From a checkpoint of a small contrastive image-text model.
Training: soap at rate 0.0012, batches of 128.
Rows from block 2 of the text encoder, named by matrix and row number. Rows with one number belong to one attention dimension. Each number is 128 + 32 x the weight over its row's rms, rounded and kept within 0 to 255. All counts start at 0. Numbers have three digits each.
# v: attention query, key and value (stacked) (text_encoder.blocks.2.attn.qkv.weight, 960x320, the v third), inputs 107-213
# proj: attention output (text_encoder.blocks.2.attn.proj.weight, 320x320, transposed), outputs 107-213
v.99:098177155157138098121103051094099164119166157102120126145123097121098113150127076145138156120159082150096128124115130153094064113178127109118121113152160146184157102114068138120094113155145139102169069087077189204145185110139133158122124179120097121120129106085109195157142127096102150080135081189191171124171126200142120
proj.99:130127101100105113113168153148117103125108076131154111085113142110112095105129135143158098139105178126193113183148152137126167120092060115139139184125104141096082126107168136121112134128116106086141142189145107078141112116161138160144104082154162116205117159185159066138121111170148146158072166065071100122180120107097183
v.100:150130091136139115111179114087101163128087126156080139139109133110106120142084102164114128119108086093124119065124114179159178129095176189112098162106139207148111090148162076152131128159104140135101111144204102105174179152085141114068127153127122152154148206132080087102097085170189126160103118149177128102107162137110151
proj.100:155152157030133170119110155227153121131116155148150129054190153126099102072164135103135167143133216190098177170131117096071114117127120073143127100121112051138197140104114143078122090152126148156142149114114154124111137107152148160123146129124038128054143104127138173164161169096154076102133136082097118167095166092126094
v.101:198143127143163099105133143127125144176116116113099157168124179116110099152124087137124090100153181114123149138150158119142189149137130100114123132149108116121103147148132089136117165095139202150152104152125093142162074146113116137144121115123084149149111086062091181130091112154146138117148096133138122160051120097096108
proj.101:078092142121058163125128143160162143135104135112130148096171066118134141130157126163140150168055115113071117091139111142125091097113108110150135135134094133097117090088117071133153066166128040108167101122123172097128149110150089122067103163153157107131175136163113104133186116111129136129165112109095106042124110167150165
v.102:109175130101172128132174146100071128128140074112065151089112130177111097107142071150074141133161125097057173184157116087113135107095155153139101173123140145135167132147168124154150098106151115117116120108133163163155111106109095157108146165137171205121104153150147123086133102129167131161146077173166113123090167106111115
proj.102:099157100102107133127139101141173156135103198111142107129188140075173139144137155109128108140093119155172053076054133123128136095142119117143139071105108108145158129120128163092048169147105153142105159103144096139142150112163127145123107137072102132124148086114176146171096131181131090076143173092093127134065104116127155
v.103:113114120103141067102115119140157076100118132127123107167160092131170154118153172112112131143114094127101163099113158106158094148108145208118110149120152129109112109084122132139152128129129113105125137123136122147077155150129123100235109152159205156108131155076142136129121175051078139109148116104077086106142008181125138
proj.103:132087102158090150176090127129100130117164109131143123120096140147076127174073105131169124095096101124149160155075121140064144071123142030097111101115124091106129181128138135094085186144120167143144170108102123087173148155146143106030109113122138071113124062172103176160100077164111149138140170170181128138105154123086118
v.104:087155111075098113134098153140154099194167133080150061158134154132099166172123099117063160123074162157124110120159127168119129138103165148113149121104089167182120095161154115133167145110126116143134129147114071098053166124126174105146118177101158096113188133167149112106127123071081158139137115114109136167092196156125120
proj.104:149099180171146121154143142118103151039110121154138212129116082087161114078179125161207118153176131119125120111163175164105058143201150091166079131178136105042177137119097156105094091115085120093107123144148150133180111130141125099100155067138146153127093125071087161146177161180132109155117152146110073105198109115124104
v.105:211078076113093074136090148158146078181130070145109152140106114149095076109144139177143163095101179118131159126142113095156126054103128088136166176135145118116133141094122133119105123116127167180130168082148179145109136131180082101123099176103107109157178067178169112117127119129115089080149120122088041098141156158151133
proj.105:093157129131146146116128124105165167116132161106149106105128136098157220111118166029073111157159065145117119141095118187094111179107145135104095053127105112144120153103144085160196132110179083082181114158075118097141101166100160121137117101083139095119124134066083146152059134094171169128184128137152133111120108095104123
v.106:099188097089084141159113084164196096130116130129159087150160150114174138128109195120094119189087175098162155071162086126086126179100139198133131073141099116126103078063155165157059140170105140179151093173147145105132154161135137112160092159120156104058127116112155101075128172076126113148153161140125113187164110090093179
proj.106:199088156126177125109141126085093126125130152110049164117108180124073113179159082096185166042171096121062061172118138124162088087112099027119119149104124127112172133191080141136196169091133104114070180089119090121082076096103130152076144100111093154135126137144120125139109088195105137164100132081103140082156157150176115
v.107:177156172144162144122154107101139131104107153147166097130056103166136088127143123125114087075120113154105115103178096089105096170134100123117121137088157118100136117130086151073082116152122140091163107089149078141140144124119140119130090090124114139133174097132102157125075074126138078115151153077116084114126104106089084
proj.107:157113051121117120121125138185115129118113084094105143149182152101150159049112146144162154171117140116154140142100166120163176125091090138137162117123143150157120119116171081223135102080177095122117100169079175165092090158131137143140203128133149125136102147110120076128239136072128179114155085100138136151087135153154160
v.108:145090086136135110108081114115110143139132132135104119106094114090097072056094213120105192115177138110105157139157128151162122064046161112098165216122097095107135146109092163129128237077082097158099110134110172097135175176148114139140105113107163111128108150106117114080090124081186156138110146118147110153166173171121157
proj.108:124155105101058106160155132127127102125134146134156133087162124169122170174130129134144109140105152129131128093093081094036118160171131174128120070119157117122081133131113127116199073157138169142118120068161101160111119156077169173100134153136057124085140138151137136179120151179102090145150130126144168087069071124123106
v.109:078138137141082124123182122112141144151104060159130190093136090079156092091155130120143136109151158089104137165146142094129161124090108111129127112161119179135087146085118097103187117128134133128109101127123144160118110120106098114130174138155108132108126094132102144114106113160122133108085088164124120132155178150138107
proj.109:197118066091159101178145142145120152100145171094137085104095132193114132161087089190133105162085109127139162066131118172176116138154179124117161131088114143186153123166139189153159156108123109130139129145101200098161154135138141153072100146095141098154177115169120108139172141136144073140171144113128118139063050082112168
v.110:189148113162112106116171146170145158109049096131128147102162097138141142138119150116122111111204168114173120139109159131147198206124127106155143162168144109106084119156179136163116138097144122186157068136140147136155123082155090153136067115142177151159171058178130150105083099131122074152132103079103069201129124095133094
proj.110:099128104106153124135145116115148125120155111087124142187099183111109135104123124134110109107094100190094150142135108120132078106109098165098092093056134168146136152059149137132153134154134125045125203108128116130129126154081154147148199152113103125133103163124126103177164114128123147073139147168136169123116111123140166
v.111:109096149107182114168138162097039124105149134053160067174128107126092138151133175103085075122130163185065129137136121154102205123161134157152134153139119174169151062084100144143151043126155132096146140153170120169154143097155150131151142096109175153134147153137154155124130061119106143138118182136150090063166109129121064
proj.111:137188105185128132098139105179179149133110112161097142110141135109155102107111073175142162168155114089190123144105120118171099159135139144106115100117140106125106152154189132107031201115089111123161097097104137118137092134089118171091131158144102153122101108080102124128174190122113128092119061129128171195068108141122185
v.112:120143076129167122062104080134077131116135119156180083145172116092137091148127108185157177136133113093092120093113125139171165166162149197133088151095076150146099077139150102132098168198081134153128143097115167089114089126082132121165060088100117142095133113121089139154130106130078154103126086184147088149164131118139138
proj.112:177080123161101130191136160116175125158112132119109144127146131141121209148148236044053082149109105130169143107157121085073131132117088114077116144157167141169146127105139121127134109082164121120160119133154104117138152105182138106119125117135177162138128143144124118091120119122126131152161148115088155156080145129138132
v.113:157101176094085125161136147168207125150119161111164104136192192138094089153141108110139136105121113112169126152149070082120167093116131107103136109102190132131126062148077061171166136162122170083139140055168195145114127150111084126142143150128111174085204095133140103149100173151093107139168074162090161107059084150103092
proj.113:107133048170143174136117168111086155090085115130152135121098107085121132088115164154162117123105151142140135173119208194170132148184153181166158141099081093128117151123178167070107153093099029121145163155139100079153131108124154158135118092119118130157118136154127154113170074116147104113097160098150138139154145149189150
v.114:198129140163080156176160132154127172132180079128151170137161139159184187137086103147133138103090162164124168138150106163091121114134145108086105157113129105181122113096153118122121125153104136075098131136108087194056135128116109125117131081135168101110180106087147157130184145110140086122059098104078133188067120118154148
proj.114:097057110134149115114105184123130138135121155151146121112092133091043122119080110157129121153168100112128120107090146137121156107147102113106130140116137119084109169123114120125100125098135127173183114093135181066173111089158145156100125220112076146154149233118107137182109141177131186164171110137111150084128086055139096
v.115:103144152153107128153115086198072125105091115181166138094141141166152083068125120150092115107179133162156162128141092098092151147084101194114149157125134139140114084142136170088075106137139142066110099155127161156133103135167173135134133145167119148121107164110094134118137126119164091150119097108178103148176106093110153
proj.115:160103117141175163106118183073183148182183178071097161094140109075077142163124112100125116147086131116092097108123131143122116102170140092153103055124125146093118190096181128152172153084094081193174144091089132072125071112127126100112124136138133120138116099130185094124172126145087137129133102117119142090027134165132140
v.116:138141158119128080144121166150165125108182117140103130173117155160136105102115153134113159134155179095141149198175127100096127189117164174107202135149088104159139192124168166179157152104151096105110075184164110139126081112062143128084099141145076133080071158137114113100127163080125130096092131070163134152129125152105078
proj.116:100113124105134129146130132134179178097075120105127152094101112119092102149149063116132066109097122184146104043126117129164122122107146079198105120103130136074154126077090101104115083174112109112160134070122168126118127135167076107200194167126131128099159123115111170118166124190118120139100155194115122054190148124152161
v.117:120194095138157117155102158144128123123199129058139143138129144150142111164190135107136175158133102130092137176063166114137151136129072099118124062093143159152162141141120141129129131068125171163131177108145174058138072067128107118102100133106118107090140171078153123126132112159155119106109129098058128144184121136089101
proj.117:117125171116152163111148144123131116111078141183102132130142172064128127093089136120135112119080147153132112128132136154151098095106137139136152135141105154129120103124173074169143129204164067101151091125103105181141170166147175154175139085127148156160058041174102101134115141110095115129111214160193137165102113086099151
v.118:107149201144115140216101095099176115141178131084116134129129115138128143086080104155129158161156130224115141148115143142135138147212172089155112127106099151135135079116121194192128088095130154117096086179173106158139136105152117079154159104070151149104185099076147123131161099097124141136132151113140155155129168078069127
proj.118:136123100137131119029184144141071117127142156137152147115097126106119147180111181111117080099142109090131102128155140099143121167037100152124093110160155138127133146177133100088108189135113080172119146090091113099109063132110131157088116136198087117117052141163124061138077123181176096105122146114138112125155109151154169
v.119:130147087070123130100125143155151117160083142150094105153101168100133116133104151177160158150129131062113102121139127134123134084175109097120153125114109149107138148125074139136195126102159118137168153087084141136175113172229114115131124201102092155119124076116128167116147127091147105087145117146116123075147165143142161
proj.119:102136096144154071180167196082107078065143135097144101125169108112173096134164138139096102110150112137118134096142112130115142133080143171180076145135130109137118091150137121153124104128105147091104132161135140175066094125106118143138124068109180163126120148164118126084122146129081173174152158108136091187124108124122145
v.120:129102117154166047115169213147150128141169103143113117119095140157170100120151140119140099155142136089123155066096144119103092145175109056116139115122048084120151161175099125115182111112126145129109106115146107176090133102103112124148134128157154145126120182135178144117124122116157118138102070119172147111130148167106106
proj.120:135088140081130149105151107114076081066086203143082112103200097108119122155074083110118183118137156162134136125153113108147147147103181161186137158168177134103131085093157103167108096117117125132157120156123162118112081136171104178066122085129152139142118077107115093127132191148178077102147165150104145117131088115106144
v.121:184142149086119138096168152160091111165082157101089177128117107125127145109115123109135149138098127133139137144166151154161152070090136128110081169110177154060154107132126168119114120162089174118111172165139097081120155125155124138111198095137164128167088110137160129151101119142190122111116112120162124075153159149114121
proj.121:079115056167155111130137044082134102117144092109162085100141105093067134133120132147146115109166147148121143104128094130153092140181157122130159135160112167191143103155087121097132126091175073144058170112069139234127112111099127154175087141120143123118168128104068096155099127102123131153196133138146126161128106110171123
v.122:149132120143139155162058104107134112155047136139143139154100136089091079100124155132113087132122112094141132080091108159171106116104147139136124183123127164130085072113191130136140109162192174075074168059143138156136123135184098132155107145162071152182149080181093135120164123106121169158121115127105087143041090164142176
proj.122:144088160169146111082166135141166121142142159114143117125202122145173094166163126165118149117124102114164090164108125096106134126185111099125122108078131114169150153136091148106080163102112125131161069148081122072146137111085136155117097143094138095078103148105096127133130176127145083125107129094139147095190174128124112
v.123:163147075117085140164129143085116102118135114144142108110111107062137109081077109106096138106140164017120142106175112191127145146150118106115106176122121123120083059130099127170081156110146105150103136093194143178106159152141145097202140131156152120176157152181141126175084138167150093138099125146106095145073145059119049
proj.123:150089172120159115108161083127104094154141115114172142158174067175142116154165125148142139134106115206188103154102171091093093119129159184060083124108144104158157123185127141077142102138082157076152141132113157167126112147125089129106115105098123192106130119097114164084156098095144136165134176077172159141124142193123208
v.124:056123124135140162129154113173099106153114084183105120087193157127145120147167114085098125190108155133131121105158133116108138149108131088120151052123080101104125140105154050180167124133109059122089106126096113054154114126144159145140122185059130154135146153103082144121172139185093127096129085145150151127110123115101094
proj.124:198114124133122170147066208138138204053112190142186119193074118123066160061137125138143141072109146127119162106088168098151187125123130167117134136130139145097138131134134168102133082124120106189147128103175181160100111147147131111108159055160152139065154111125180129131116131111143110129106163092093110145075159190164118
v.125:173103115140104153155124117183113184125080137182127081051156165158108097173111119070089106157097144163150143077117107174090142139172157140111141107138103100164141091108124107152100118148129110132139112122102138119074146122123126123114163170136109170051189166106125112091121107178105198140133104135087159132074110129120113
proj.125:091160099113114125146140221112155101151096154081154135218126099069130145143170200150096137146147122059158133197163183057084179120123127193139085150097131101112080144094119142115154148112088094143115169121162143105142090132075122156169077105132139165152114094114127141139148162155150118148136135126151105179127149142122125
v.126:110133128075104093065093170189128136150140116111038065136143112129164103152132199094129099158119112131097125093136175111081097102167115105184135042125093137105166139103071118149120128079156121141126076205144123109188132176098116116121109105133117113051117102079150161120078144127101126087136177141105147133195161145159154
proj.126:154166121167141084176171139120063141054099121145129139128100145099154158078155111148108148130122133163143138191125127135180169189098106183067155191156082120089112132134181150169159130189112146148145186097154113147137102113164177114193153134082224138216091135163149123090138114112105166092124100162156067086116101137067106
v.127:123149184167099151147135087101126166134199158133134086103126132156162192120081117080157184105107176172140164166086142193108180173156178125105150122114097108165196144113137127166100160129117108150125146168119139116119086094110131124146103114119126102128183210101107161124138119123075151163122139117079174151104089075112091
proj.127:162135084123129133110115170173140117156095089153159134172095126122112136100132156109053100120094128126099117104203132123119094160122047126100079141174153117137041149154093099139155120128104090180123122106206104115099152153125125108066142093148092153128126112127179039180123133146172102110172102156106103121131168149177178
v.128:130118159095111138133067150108126077099129155103169153133079163098130161153132117144110132108135128191150120175137120087108097120099107124133150175113135084146137166161097214154112089084119188108121127123091143141096119111103152101174139169118132091152178130128127156150101147067141152111109180118093093135152114069146155
proj.128:131127095140077144128138096180132131128145072136129098169130115142108129130113213137148137208136098091118150101055114136144153142121127145135124118115106132099147148126139069123081139165098111135156084125174144134137111141106147150054106114146118164086124124114121100173108048111110137181097099146163143105127169154107140
v.129:117122078191105094151092074069152153124144078113190122156102158153117153175148099162074140170172117093123127129129095142098123093131093129122131113111139131112128139132160133121112174143156084067189131140088099152106140082163118130136124116139140154094132070141141115187164110115135135109158064119120129103151114108144114
proj.129:138143167132133153148167129162140152067144146184072105101176153072175115112152144104190173083099186147145181116152119171119136190109185066162093119135114123111124120095099146123156102106173127138122117120160187081132095180072127128149125147085085120105124164106099180109107188160097110119103187132159150144102098133152153
v.130:149113141112081171120096142154105133219137085151162170086051133138135100094064136130138119150158063076115134139148101123144143108110098099054139136124151086144123187107088094116100152154153095141200120093159158105089198102127089100146139139112102181124130101154066135183121161131139136153141116084112151053154149165125060
proj.130:086119145138174079186163137133184086035168137103088131171177136146119172136153147135151092071080167161152105180091151094144088116176157148188091083107077188149121083170178169115127136120116180120106147132080114135184112135140128142098174087106152101143124156073138137118146127099126133096157164125125083161111096116157173
v.131:124124124115084168120169104121083127121142088173167106177124166117142148128095118145129103126104076132134215136183145112146127142154157139130102091101079147168116081087071104097142114132096080123144089095132181117121100064114134110076111072095111079110091114169098148156121149131122112180120116115118223072199111166089088
proj.131:143130126116144096127035165172183122119144113112096098134098100140113118112112168178163092160147146142169089108112151111137138137120146112138171160121104122086136173139120115143150165144144140111081134137136084104099116149122135155180140112110140161137102111092165078061148120135148118087184144188133074122121158112159154
v.132:109189111103124093134133144108157128158115110062050108145148095112094118091126193127070110145099159101105106087164088184113199140114148090133121200158126164121125091157097126164135190106202088154128117115104121094095148168079127181173145135063164133145150143171171065125103139137165122103126121106133161194122091169100143
proj.132:178140141126173146136125093130104148056172139141198155124117158153155095195149072110154122120093113124113150090084152127121056119155093171077116100099167144119144118112186086139161070148069167101173123153190127196155138169167138083123147154199079121122093117106099140123136081134105150197077139163146091106160184101124132
v.133:112163111107176153120119171122094120079123073093099173173077113102098157135146128098082064181095146132108126163123133145102128106163120113118147133097097179145176109159210129190192147151134121057110196088114122191160113146117059148166155158102167131133140097135145112163159075131133120102185077150156117123148131119062096
proj.133:165098107156067114127075084147181139190141176131159120114153119117113124116180161177177175111101134162108115132096161101142100175105140117165080115126163106108071134108082131107081107150118119192177093171119145115092131116158165156118129087168102120129120150112077165119108189162140137158109165100090089097128126125175165
v.134:118207150157111189124108199141137114059137146180086108144108067136161102109137115143134126137101121071111128101129130140162188127123162082101149112119111106148102110104120125133134140123089144074110101147103116108152136068100117080167075224083183162128140168114103135084154095139190104146147095119140110204078146085127100
proj.134:107080087103146087166177102098119118195154121076174128092121167145097116092121126124099146086132102175171117129163125071125027108095114173115125121116143119085177140168143132135124087146151101174105158094157110141125178184114133127132170108167094086138121102140169118125148150107090107093095095147139156128154114122104166
v.135:145064138139149184118119091141075140176172070065141115118168047084126097103145123116126196140096091112132087092065240149162101119131100093133109155102109175160151172109111181152146046135103114114131109104137118181135108110101131143129148102103142103174097164132062094132123091148127065111150134092136125096133077101091161
proj.135:086152132148138059164158137160162118127121157132186096110102152163126140144119180118121109138142145180172121135098060086085141056146187173100160116156172072135080107132119140122105176085118099141131139173090087079153127132134143135131131141119126189108094130142167148088132134099171162157084136105067113179123127179172125
v.136:121143178099140102092143137144145022113171169094100155151164113135140124094107064093137109105097156115158118141103163147118140126089143124113070117161121109129120144103161114167132109167091097124132141067159136088107160153179148125120115153112113099143120171101147138147066153161163068107094134159153172119126166117077107
proj.136:140144084146105080171107152145105184153060097139127095118084150141129120120080177224104155176139156178111143071205110130155112154153110182127201166101139140155128092154116123113141150089134191126079078170131096160157104116066136111166132131158164136119081080103125083050127121102110149132179095099129124162125123116156160
v.137:177126097159147191144172123109158167089112103139087144103088178141137111137128074146137154117177220178122133116109120141072128153165139089119088078089127146074074103120106154101142120074152146172145111081136134145091148139195111088116097143132079104088165153122146139108136128116144126149149080102136178077118120127094153
proj.137:105183144131086066111132119152086137131126157137198139112122090141174127089151100097081085104171068097123108140178110115115098100099103176167154163228148114187177135127170106155166132125088163053112108132102178156104139112109103130153126107093118128168152096104130143120084108119123105124147106168129112113113115154113102
v.138:104144167154107198119092132124192142139080169193048142062123199126116109121123143160117135150127147191145063130129160172092175173172162121150112118139096117119149137121144159078138120163139093143115164116110160079122137066139125129086108106107095111102157157103116182041141144078115146159138091109114181126113099127119149
proj.138:159136100103113110150185156143092148113149074077209090126083114173148154123072094120083077084175126057123133104174067092131116083077083175151148153130113143130111122141147113101154134088114134105102087165123111176121142143126112126174136152110162123174164103174109088229123071156154119073143123186099100133138166117140091
v.139:173126152081122096150085103064115173112141109135105167137122196171066182166119126118088107150093149144162170153148105141097085160151155114125056080136111121099104081113158166138135134224095112143117128101128119125117179129151100161068083095061128156094185116104117103098119130195138127098143099163146118084163065120107091
proj.139:071138187196111190161124122192143083112104182146154085119108065116206068085162105152140100143144179132095097110079148167181153097103117104127179193135099137125170190090132145143115159066150109126077109180129116122116126113129145125152183162179117088140161125131108173113113144065142074118128171090132131156086138126165159
v.140:137147140158138157097125085158150113141127142159056068104192143163101154077142072147113169125087197161187172151159095138140200147139092167103144095103128152140163126142139098117155087139095123123108160167116189129087141159128109115120147150149087108125076216126075147096153111157169120175103104183143080144157174063113104
proj.140:121128090126134119179119192096126139106082154082176160103105094126115099147142137129102119111157077158120080053112131113144112078090136110142150178190080117117152146064119175120093171101128121137104109110165067099133139095088172115123115087134172148116177038120194109096143141110091125087161109086083153146082058149101121
v.141:118092142124140110096185109138185181121108093103181138140173136116073157147161119074115143131134066106074141123105095133116143214089129124148107065103130108093142108121186130122131146115098121104150121208073125132118152113162111134173165049117145159114142091185152110135168119125108147131079149184120118124146137162107087
proj.141:123157148190120149126071165123056131110149182134095156126102173154154103154116078187110094153143245102141128130152111139137120092167117145056096147104102099175151080130100143078152073140146106158114131086153167112097091161132150108114135172126086132096131159102139130161040148125134132124131090093105144111132116095153179
v.142:137122117102129081160123148108056095074170113128172113146143090117151170110141189127221167115123128107125130156097134126157123124123128161129131133162142100122093114096146129201146120131112154151150178119147153150097154156090164125107119107114141092157164134152112156117145149085151140134088101108068077157098098085141074
proj.142:085146106162136210123119078163157118141112091133082140079106128157141071152100138196061129142137143183165119100178144159126128094119107138085138146096066139146172137108090138113118138153103109119103057149151107107146133117137069146111150190134122151132097132112145095099118120117055108082172181113175193115210134085122167
v.143:126118157107102155153137176180095090109126134146207165165114053065094104115136179152110154140124107194142150135078147096132136094156185119079125121149152067153094167127142113148105127099108247161148098102124121163138164111136130047158037150139136148193163110090117183120138165085205124147156154143181077066116139088099126
proj.143:076143066097075109105212058146091128153132149097123084094091166205173177120095151118111102102175112144162090119126147160070077158100068163150129109126098146123185122122152148079144102124106066101141132117103142113125094109112107185107193149133118133074143148158103125136144078183077121123115104127120144155110103170186135
v.144:059126076159132131112115169099139161153141124170098111141099125119123145075142124188150086119119105094167161112079125111110095170138180151129165135184145139115167135104151119079168155153118141152137104101114137128106151111123140094176210127152100109097095141158063123115131178147188099178144139184182181147138168122135105
proj.144:205092207086140179069143104212127154093117150130151100140142136144107066127124142138104136110135173162081097116156184096124170092107081114081109140105108143129135097124106120139107105144110096140104113154137145138128112075143130151080049144134146145143131153109185145100137128144056135096177126114104087072107083134092129
v.145:153117096089153148106072121129118112139151114137114171117072125099164065183083078173149127139094075111139145145081141182094123101108157077103167156177127145102143167151135151077154148123094152161072040156089099108159100131126106128156139157165089113110113126171171168160095138135197155101137144144161167102176166143105155
proj.145:131148174151135167125153100107136199103083091138173131206163120163115179105156118063157127137168213097144092121136117085123129151144107173133114116146089155095167054112129141154082149171141100120113203079173090108058151168136146166119142070092187120141120139112104086103145155145091103172144089086108090129093077156147086
v.146:095102197151131095101096079109155113101125158164149134194148157148142107104187036157087124159120114111097142086089114129200101181157180103160101148109108161062116164112123092100126126177112155150127113087142105179138107123123167164144172112142131112148106107122137163114146122222129162127092138162129078140145114114108165
proj.146:162159104131165167117170182144128143131107076078141130094107130155113137136100171107095107095142084097159130137148165140140172072139030097070158112150139096200211060127128137117149116114111088118109122181121111073115162162139119108159120115113151143130149152158101089111118110080091133126147086146100128089132095125173106
v.147:101082162113120105112150124148128091151087174152148188142131131184148149100081126080077122158157088122128120155115145171114169155134140150094163137112080114113094147111059094109102090112112103108170107137142098141173167107163154192137098113140078144087069143158141122083149100155132099164115168156178149083152145119096098
proj.147:127135104097156176115075129112157144095198115076087078175129113124183092163085123135128092128099179127118150083204154086139100110126123143195137145167129148146143124129147139121143129169103154119128132113122136132085041104130093067180171133099162153181203091114107126143133099095146147112080060141130097143058140146137100
v.148:143106099081140103147159117150138094126131150131057152130133105173167166086169196101091141160121153120166122140172136176181120041142072165164126091125111112120140157141176113124122152103169138130082156163189139131105124120111126086119058122074064157083089124149114093130117115118136125134141168108094116177101143181133191
proj.148:144155129110110138106085155103062131116122088093191074108112139101159124166068106148211128066142163112042128101146155080134117183125171097135099162120134131146143115128107121112039180160131126126168134117137118123183126172154118158111160128154122129176197080095150104115124110133105140132080163136141133068168105161084071
v.149:093127148140113182112100109140206119148149144106192179121165092157114113097181094038180173110135109154155104143128093062110088131123148067126134051117133154140184149176123153131120095109108098095094172139095141172180083127117114130127143152111160093172156089130145105203142116095101182069177124142128049161098162126147130
proj.149:162129105153175084120152159157073125152081094155101106116126122147061122108115138184091095153094078110122095152144177183099142094119115115154148171094185136084066133094113110165149203176130122121157105158177093123129154127115106115109196125174154102125119142123144108080115120158138067183054146139098194099153127108117131
v.150:059142090145140119146169138167144121090140133114144146098126148118119073100078136163170104151157135098087100135186115170137174070121141155137064137102150108118101100090089161149116097149216118077144183166150090175142182114105156164103120181083093195073138106154163113122115114093154155107158135135104095132158109217094168
proj.150:152129155127070151121098109069088150153144131134118105101155131090157214168112095087136159105155098143174137140111112135120088150109127154176115112144078113158161158163163094100121166118044177173117131130164168104128064142157097125141079058125144099160137182064098116121129136125130100104080142091147106136141141027125098
v.151:116112087120151061182034126100137143092147114133151096088092121141116135102174147145107087109101106099138136124152106108103113135135153138130151109094176095148152119179163152145142161187043076124084150166128167103162160118072080134186174131147160141100114122180159108048176126120125118170150122145073116165167151141073125
proj.151:139133136127109162112210163117115125228110134142152147160192119138115143144144121115132145190111097120126118124117148138131153140112101144100097131134133181100152082088106063088147102082175200138105110093145142168094101101195131138102084135132087078146145156105109130220119138130100123117163151116165118089118060119163141
v.152:138099109136155115127141118099100120123162096116187124119136139122103226126160163139098122130132161162111098106113176112165110114161182126147058126142108093162057126110148086087096113129096093182164110086142120145064108153177156114188108141059119122149105133115080166150111136098071122090150112171138076123140132095132175
proj.152:120165181113121128138127111156109128146131126142026135118148084066114087141096121116146135114122097090169112133088088137114162158099075142110149133139128135173154114113113098165186140121110205120117111124160138067155102100119135172069134125156147128161167124145159105127170133193137135151115154106054122140107133128142134
v.153:195091127152085152128137070133120146132074115089125081135138124158097114153149148144135114143132126124141145098119160122171140104107086150106076132151180125081106099151101153109102121122118085079136105139135107125119121110140107153126126089105060101136127126116076175127147090127099157048139160165066149132071108166122076
proj.153:084143115147137065152110128088135118160196116122134186080088122113166217106112105127141118111130129112104089165155122160109092127134172133164113091117119087196099166123124042122090158125143183145096148129157138130144130161078130152104133159125174155118156091132144070128109147111144109172113145091180104166173150061116129
v.154:120194156084111132117117127122143157149096180135166141146107133124116067121061087125165179105161134083112158095080120115131171154124137134100092158155139122133145145176093122131033147129117126176120163148193187080193115184150114132122187158117141186145155172096115099176070137154169153130144155079138108128157119141092137
proj.154:162092138141176142158154135120090096037149154114139140150156110084126161170213103145158092155121117146102100156174138186137101095106151098167157095106147178089086089089169144176156127124153126072107119123111082175081139052115139152173105071183155063136048084131095151121144132120072140147111148165111147123099125100135156
v.155:113137128126134092094132122130088108136144154141147144196138165100092085134091131150127187138167107076140161120143084162115156104108187145180121188118155151141096108142120163143148159067130119162111151145145145143191144187159154098165083129168102189115137105140095140191079073163183115153091089091130110153155144140096100
proj.155:095084162156133132156161174092129101088082120156113153099125088125162145130192081097202133123141159187120149131108154084103138128119101101122154076158195163125127146164136144128112151206183133108143125159133063165095141131116073144126147118097130126155122154105139121049179168124052138072145147142090118108079131118104213
v.156:088130145158166100120101148072130167116103155096144073207101121140138098079137095137132065136125127089114077131105161148120120188102115088137088090191127155125137101135120117137136151162137125132125136073126183160157127133102146192106175118106123148120139105113114127107050110152148110130161150122124140153095134134101113
proj.156:202169104068085169117202153186085090092141120185119128082136139174073144177133162169115202125119135163175201097120124177179167092166140123120130121093136121112155114163158113178142105097146119112153085162145084087101148139122158044184092122143137127169122094127121139151190108096122182131112087124123092092151179161120195
v.157:127085065093142153104111134109120160182124127183116173057126136106152151122179164121084120145061115111081111116152178166137147126165105142128148129095127135090145151065149163131162068096216119120135118111071094153134139118076075119147103114113139135163144098110141136074118130149114151090130043135125206142134075112186129
proj.157:170164154126080132076101089112170108132141119085133070154094125157102127108053136129159113141169147168157115155105088087108129121141106138091142088148119086173114096199072042140086171152049187171134120113130129100083121140171145136103103115138122126136140160169097180166113138087159063154131172151166082107116161124092127
v.158:151162105143113175104104087122151137115176097171137120128090170106115128164121113121101118114123132173106190107130146153073135168128100120132135072106115121082195104116099121114186088124162082163136120158033096131102111083125148145109128071153112110126131180127192159140189174141117122221140127109170187111158136118151121
proj.158:103092142090143140103112159183134108152088170054130104121178143221114102116152161159150133154114170123108086129126125088161169120130111136088150156159154109116089082149156158136125108104111153144114109065109181077126118195165108069169119125122131137085108078155105129135076129082173108080155076138090092136133135148158162
v.159:127203129037072146124132106159111136065090117089107124144124157109121136116178104091108159161148126077134131052126094215092113089137090068104132130118180159056092159160098085111156118141127104154125088155067138097126162125179104180142174133151138184143084106147176113120100115094162137143122117128165200101122191134117185
proj.159:103111157187216121140128172077145071164216180128158105134105129148143121136078116141106110107143185129127119142115140073161157176116158168163109146162072131160186092151142187140130097131174144113116150086188099127104079162061141083164123135118137073128143088125102134171164088183066137169139113105120096151152081139180084
v.160:142072098093148143168123116173100096118112084125145101162097118141151104138097157094136116110158110161142135135117126116164126102141109117099103156137149165129115076116200122167153081116127104125174098125165135101166156128119162102151175131108124169138119206127101134102124118160123130111103182075193109119171147179107138
proj.160:153122113133149138130129152112144156144129173169126136112167097158120114133128083131110164124122172081134146146137087157132101138106119092126161107147091115142190094131110071109116176066167149134151146132102085133132148182116175090180121108129139097118086098169153137105114107150120112124209111187089089136077145099153132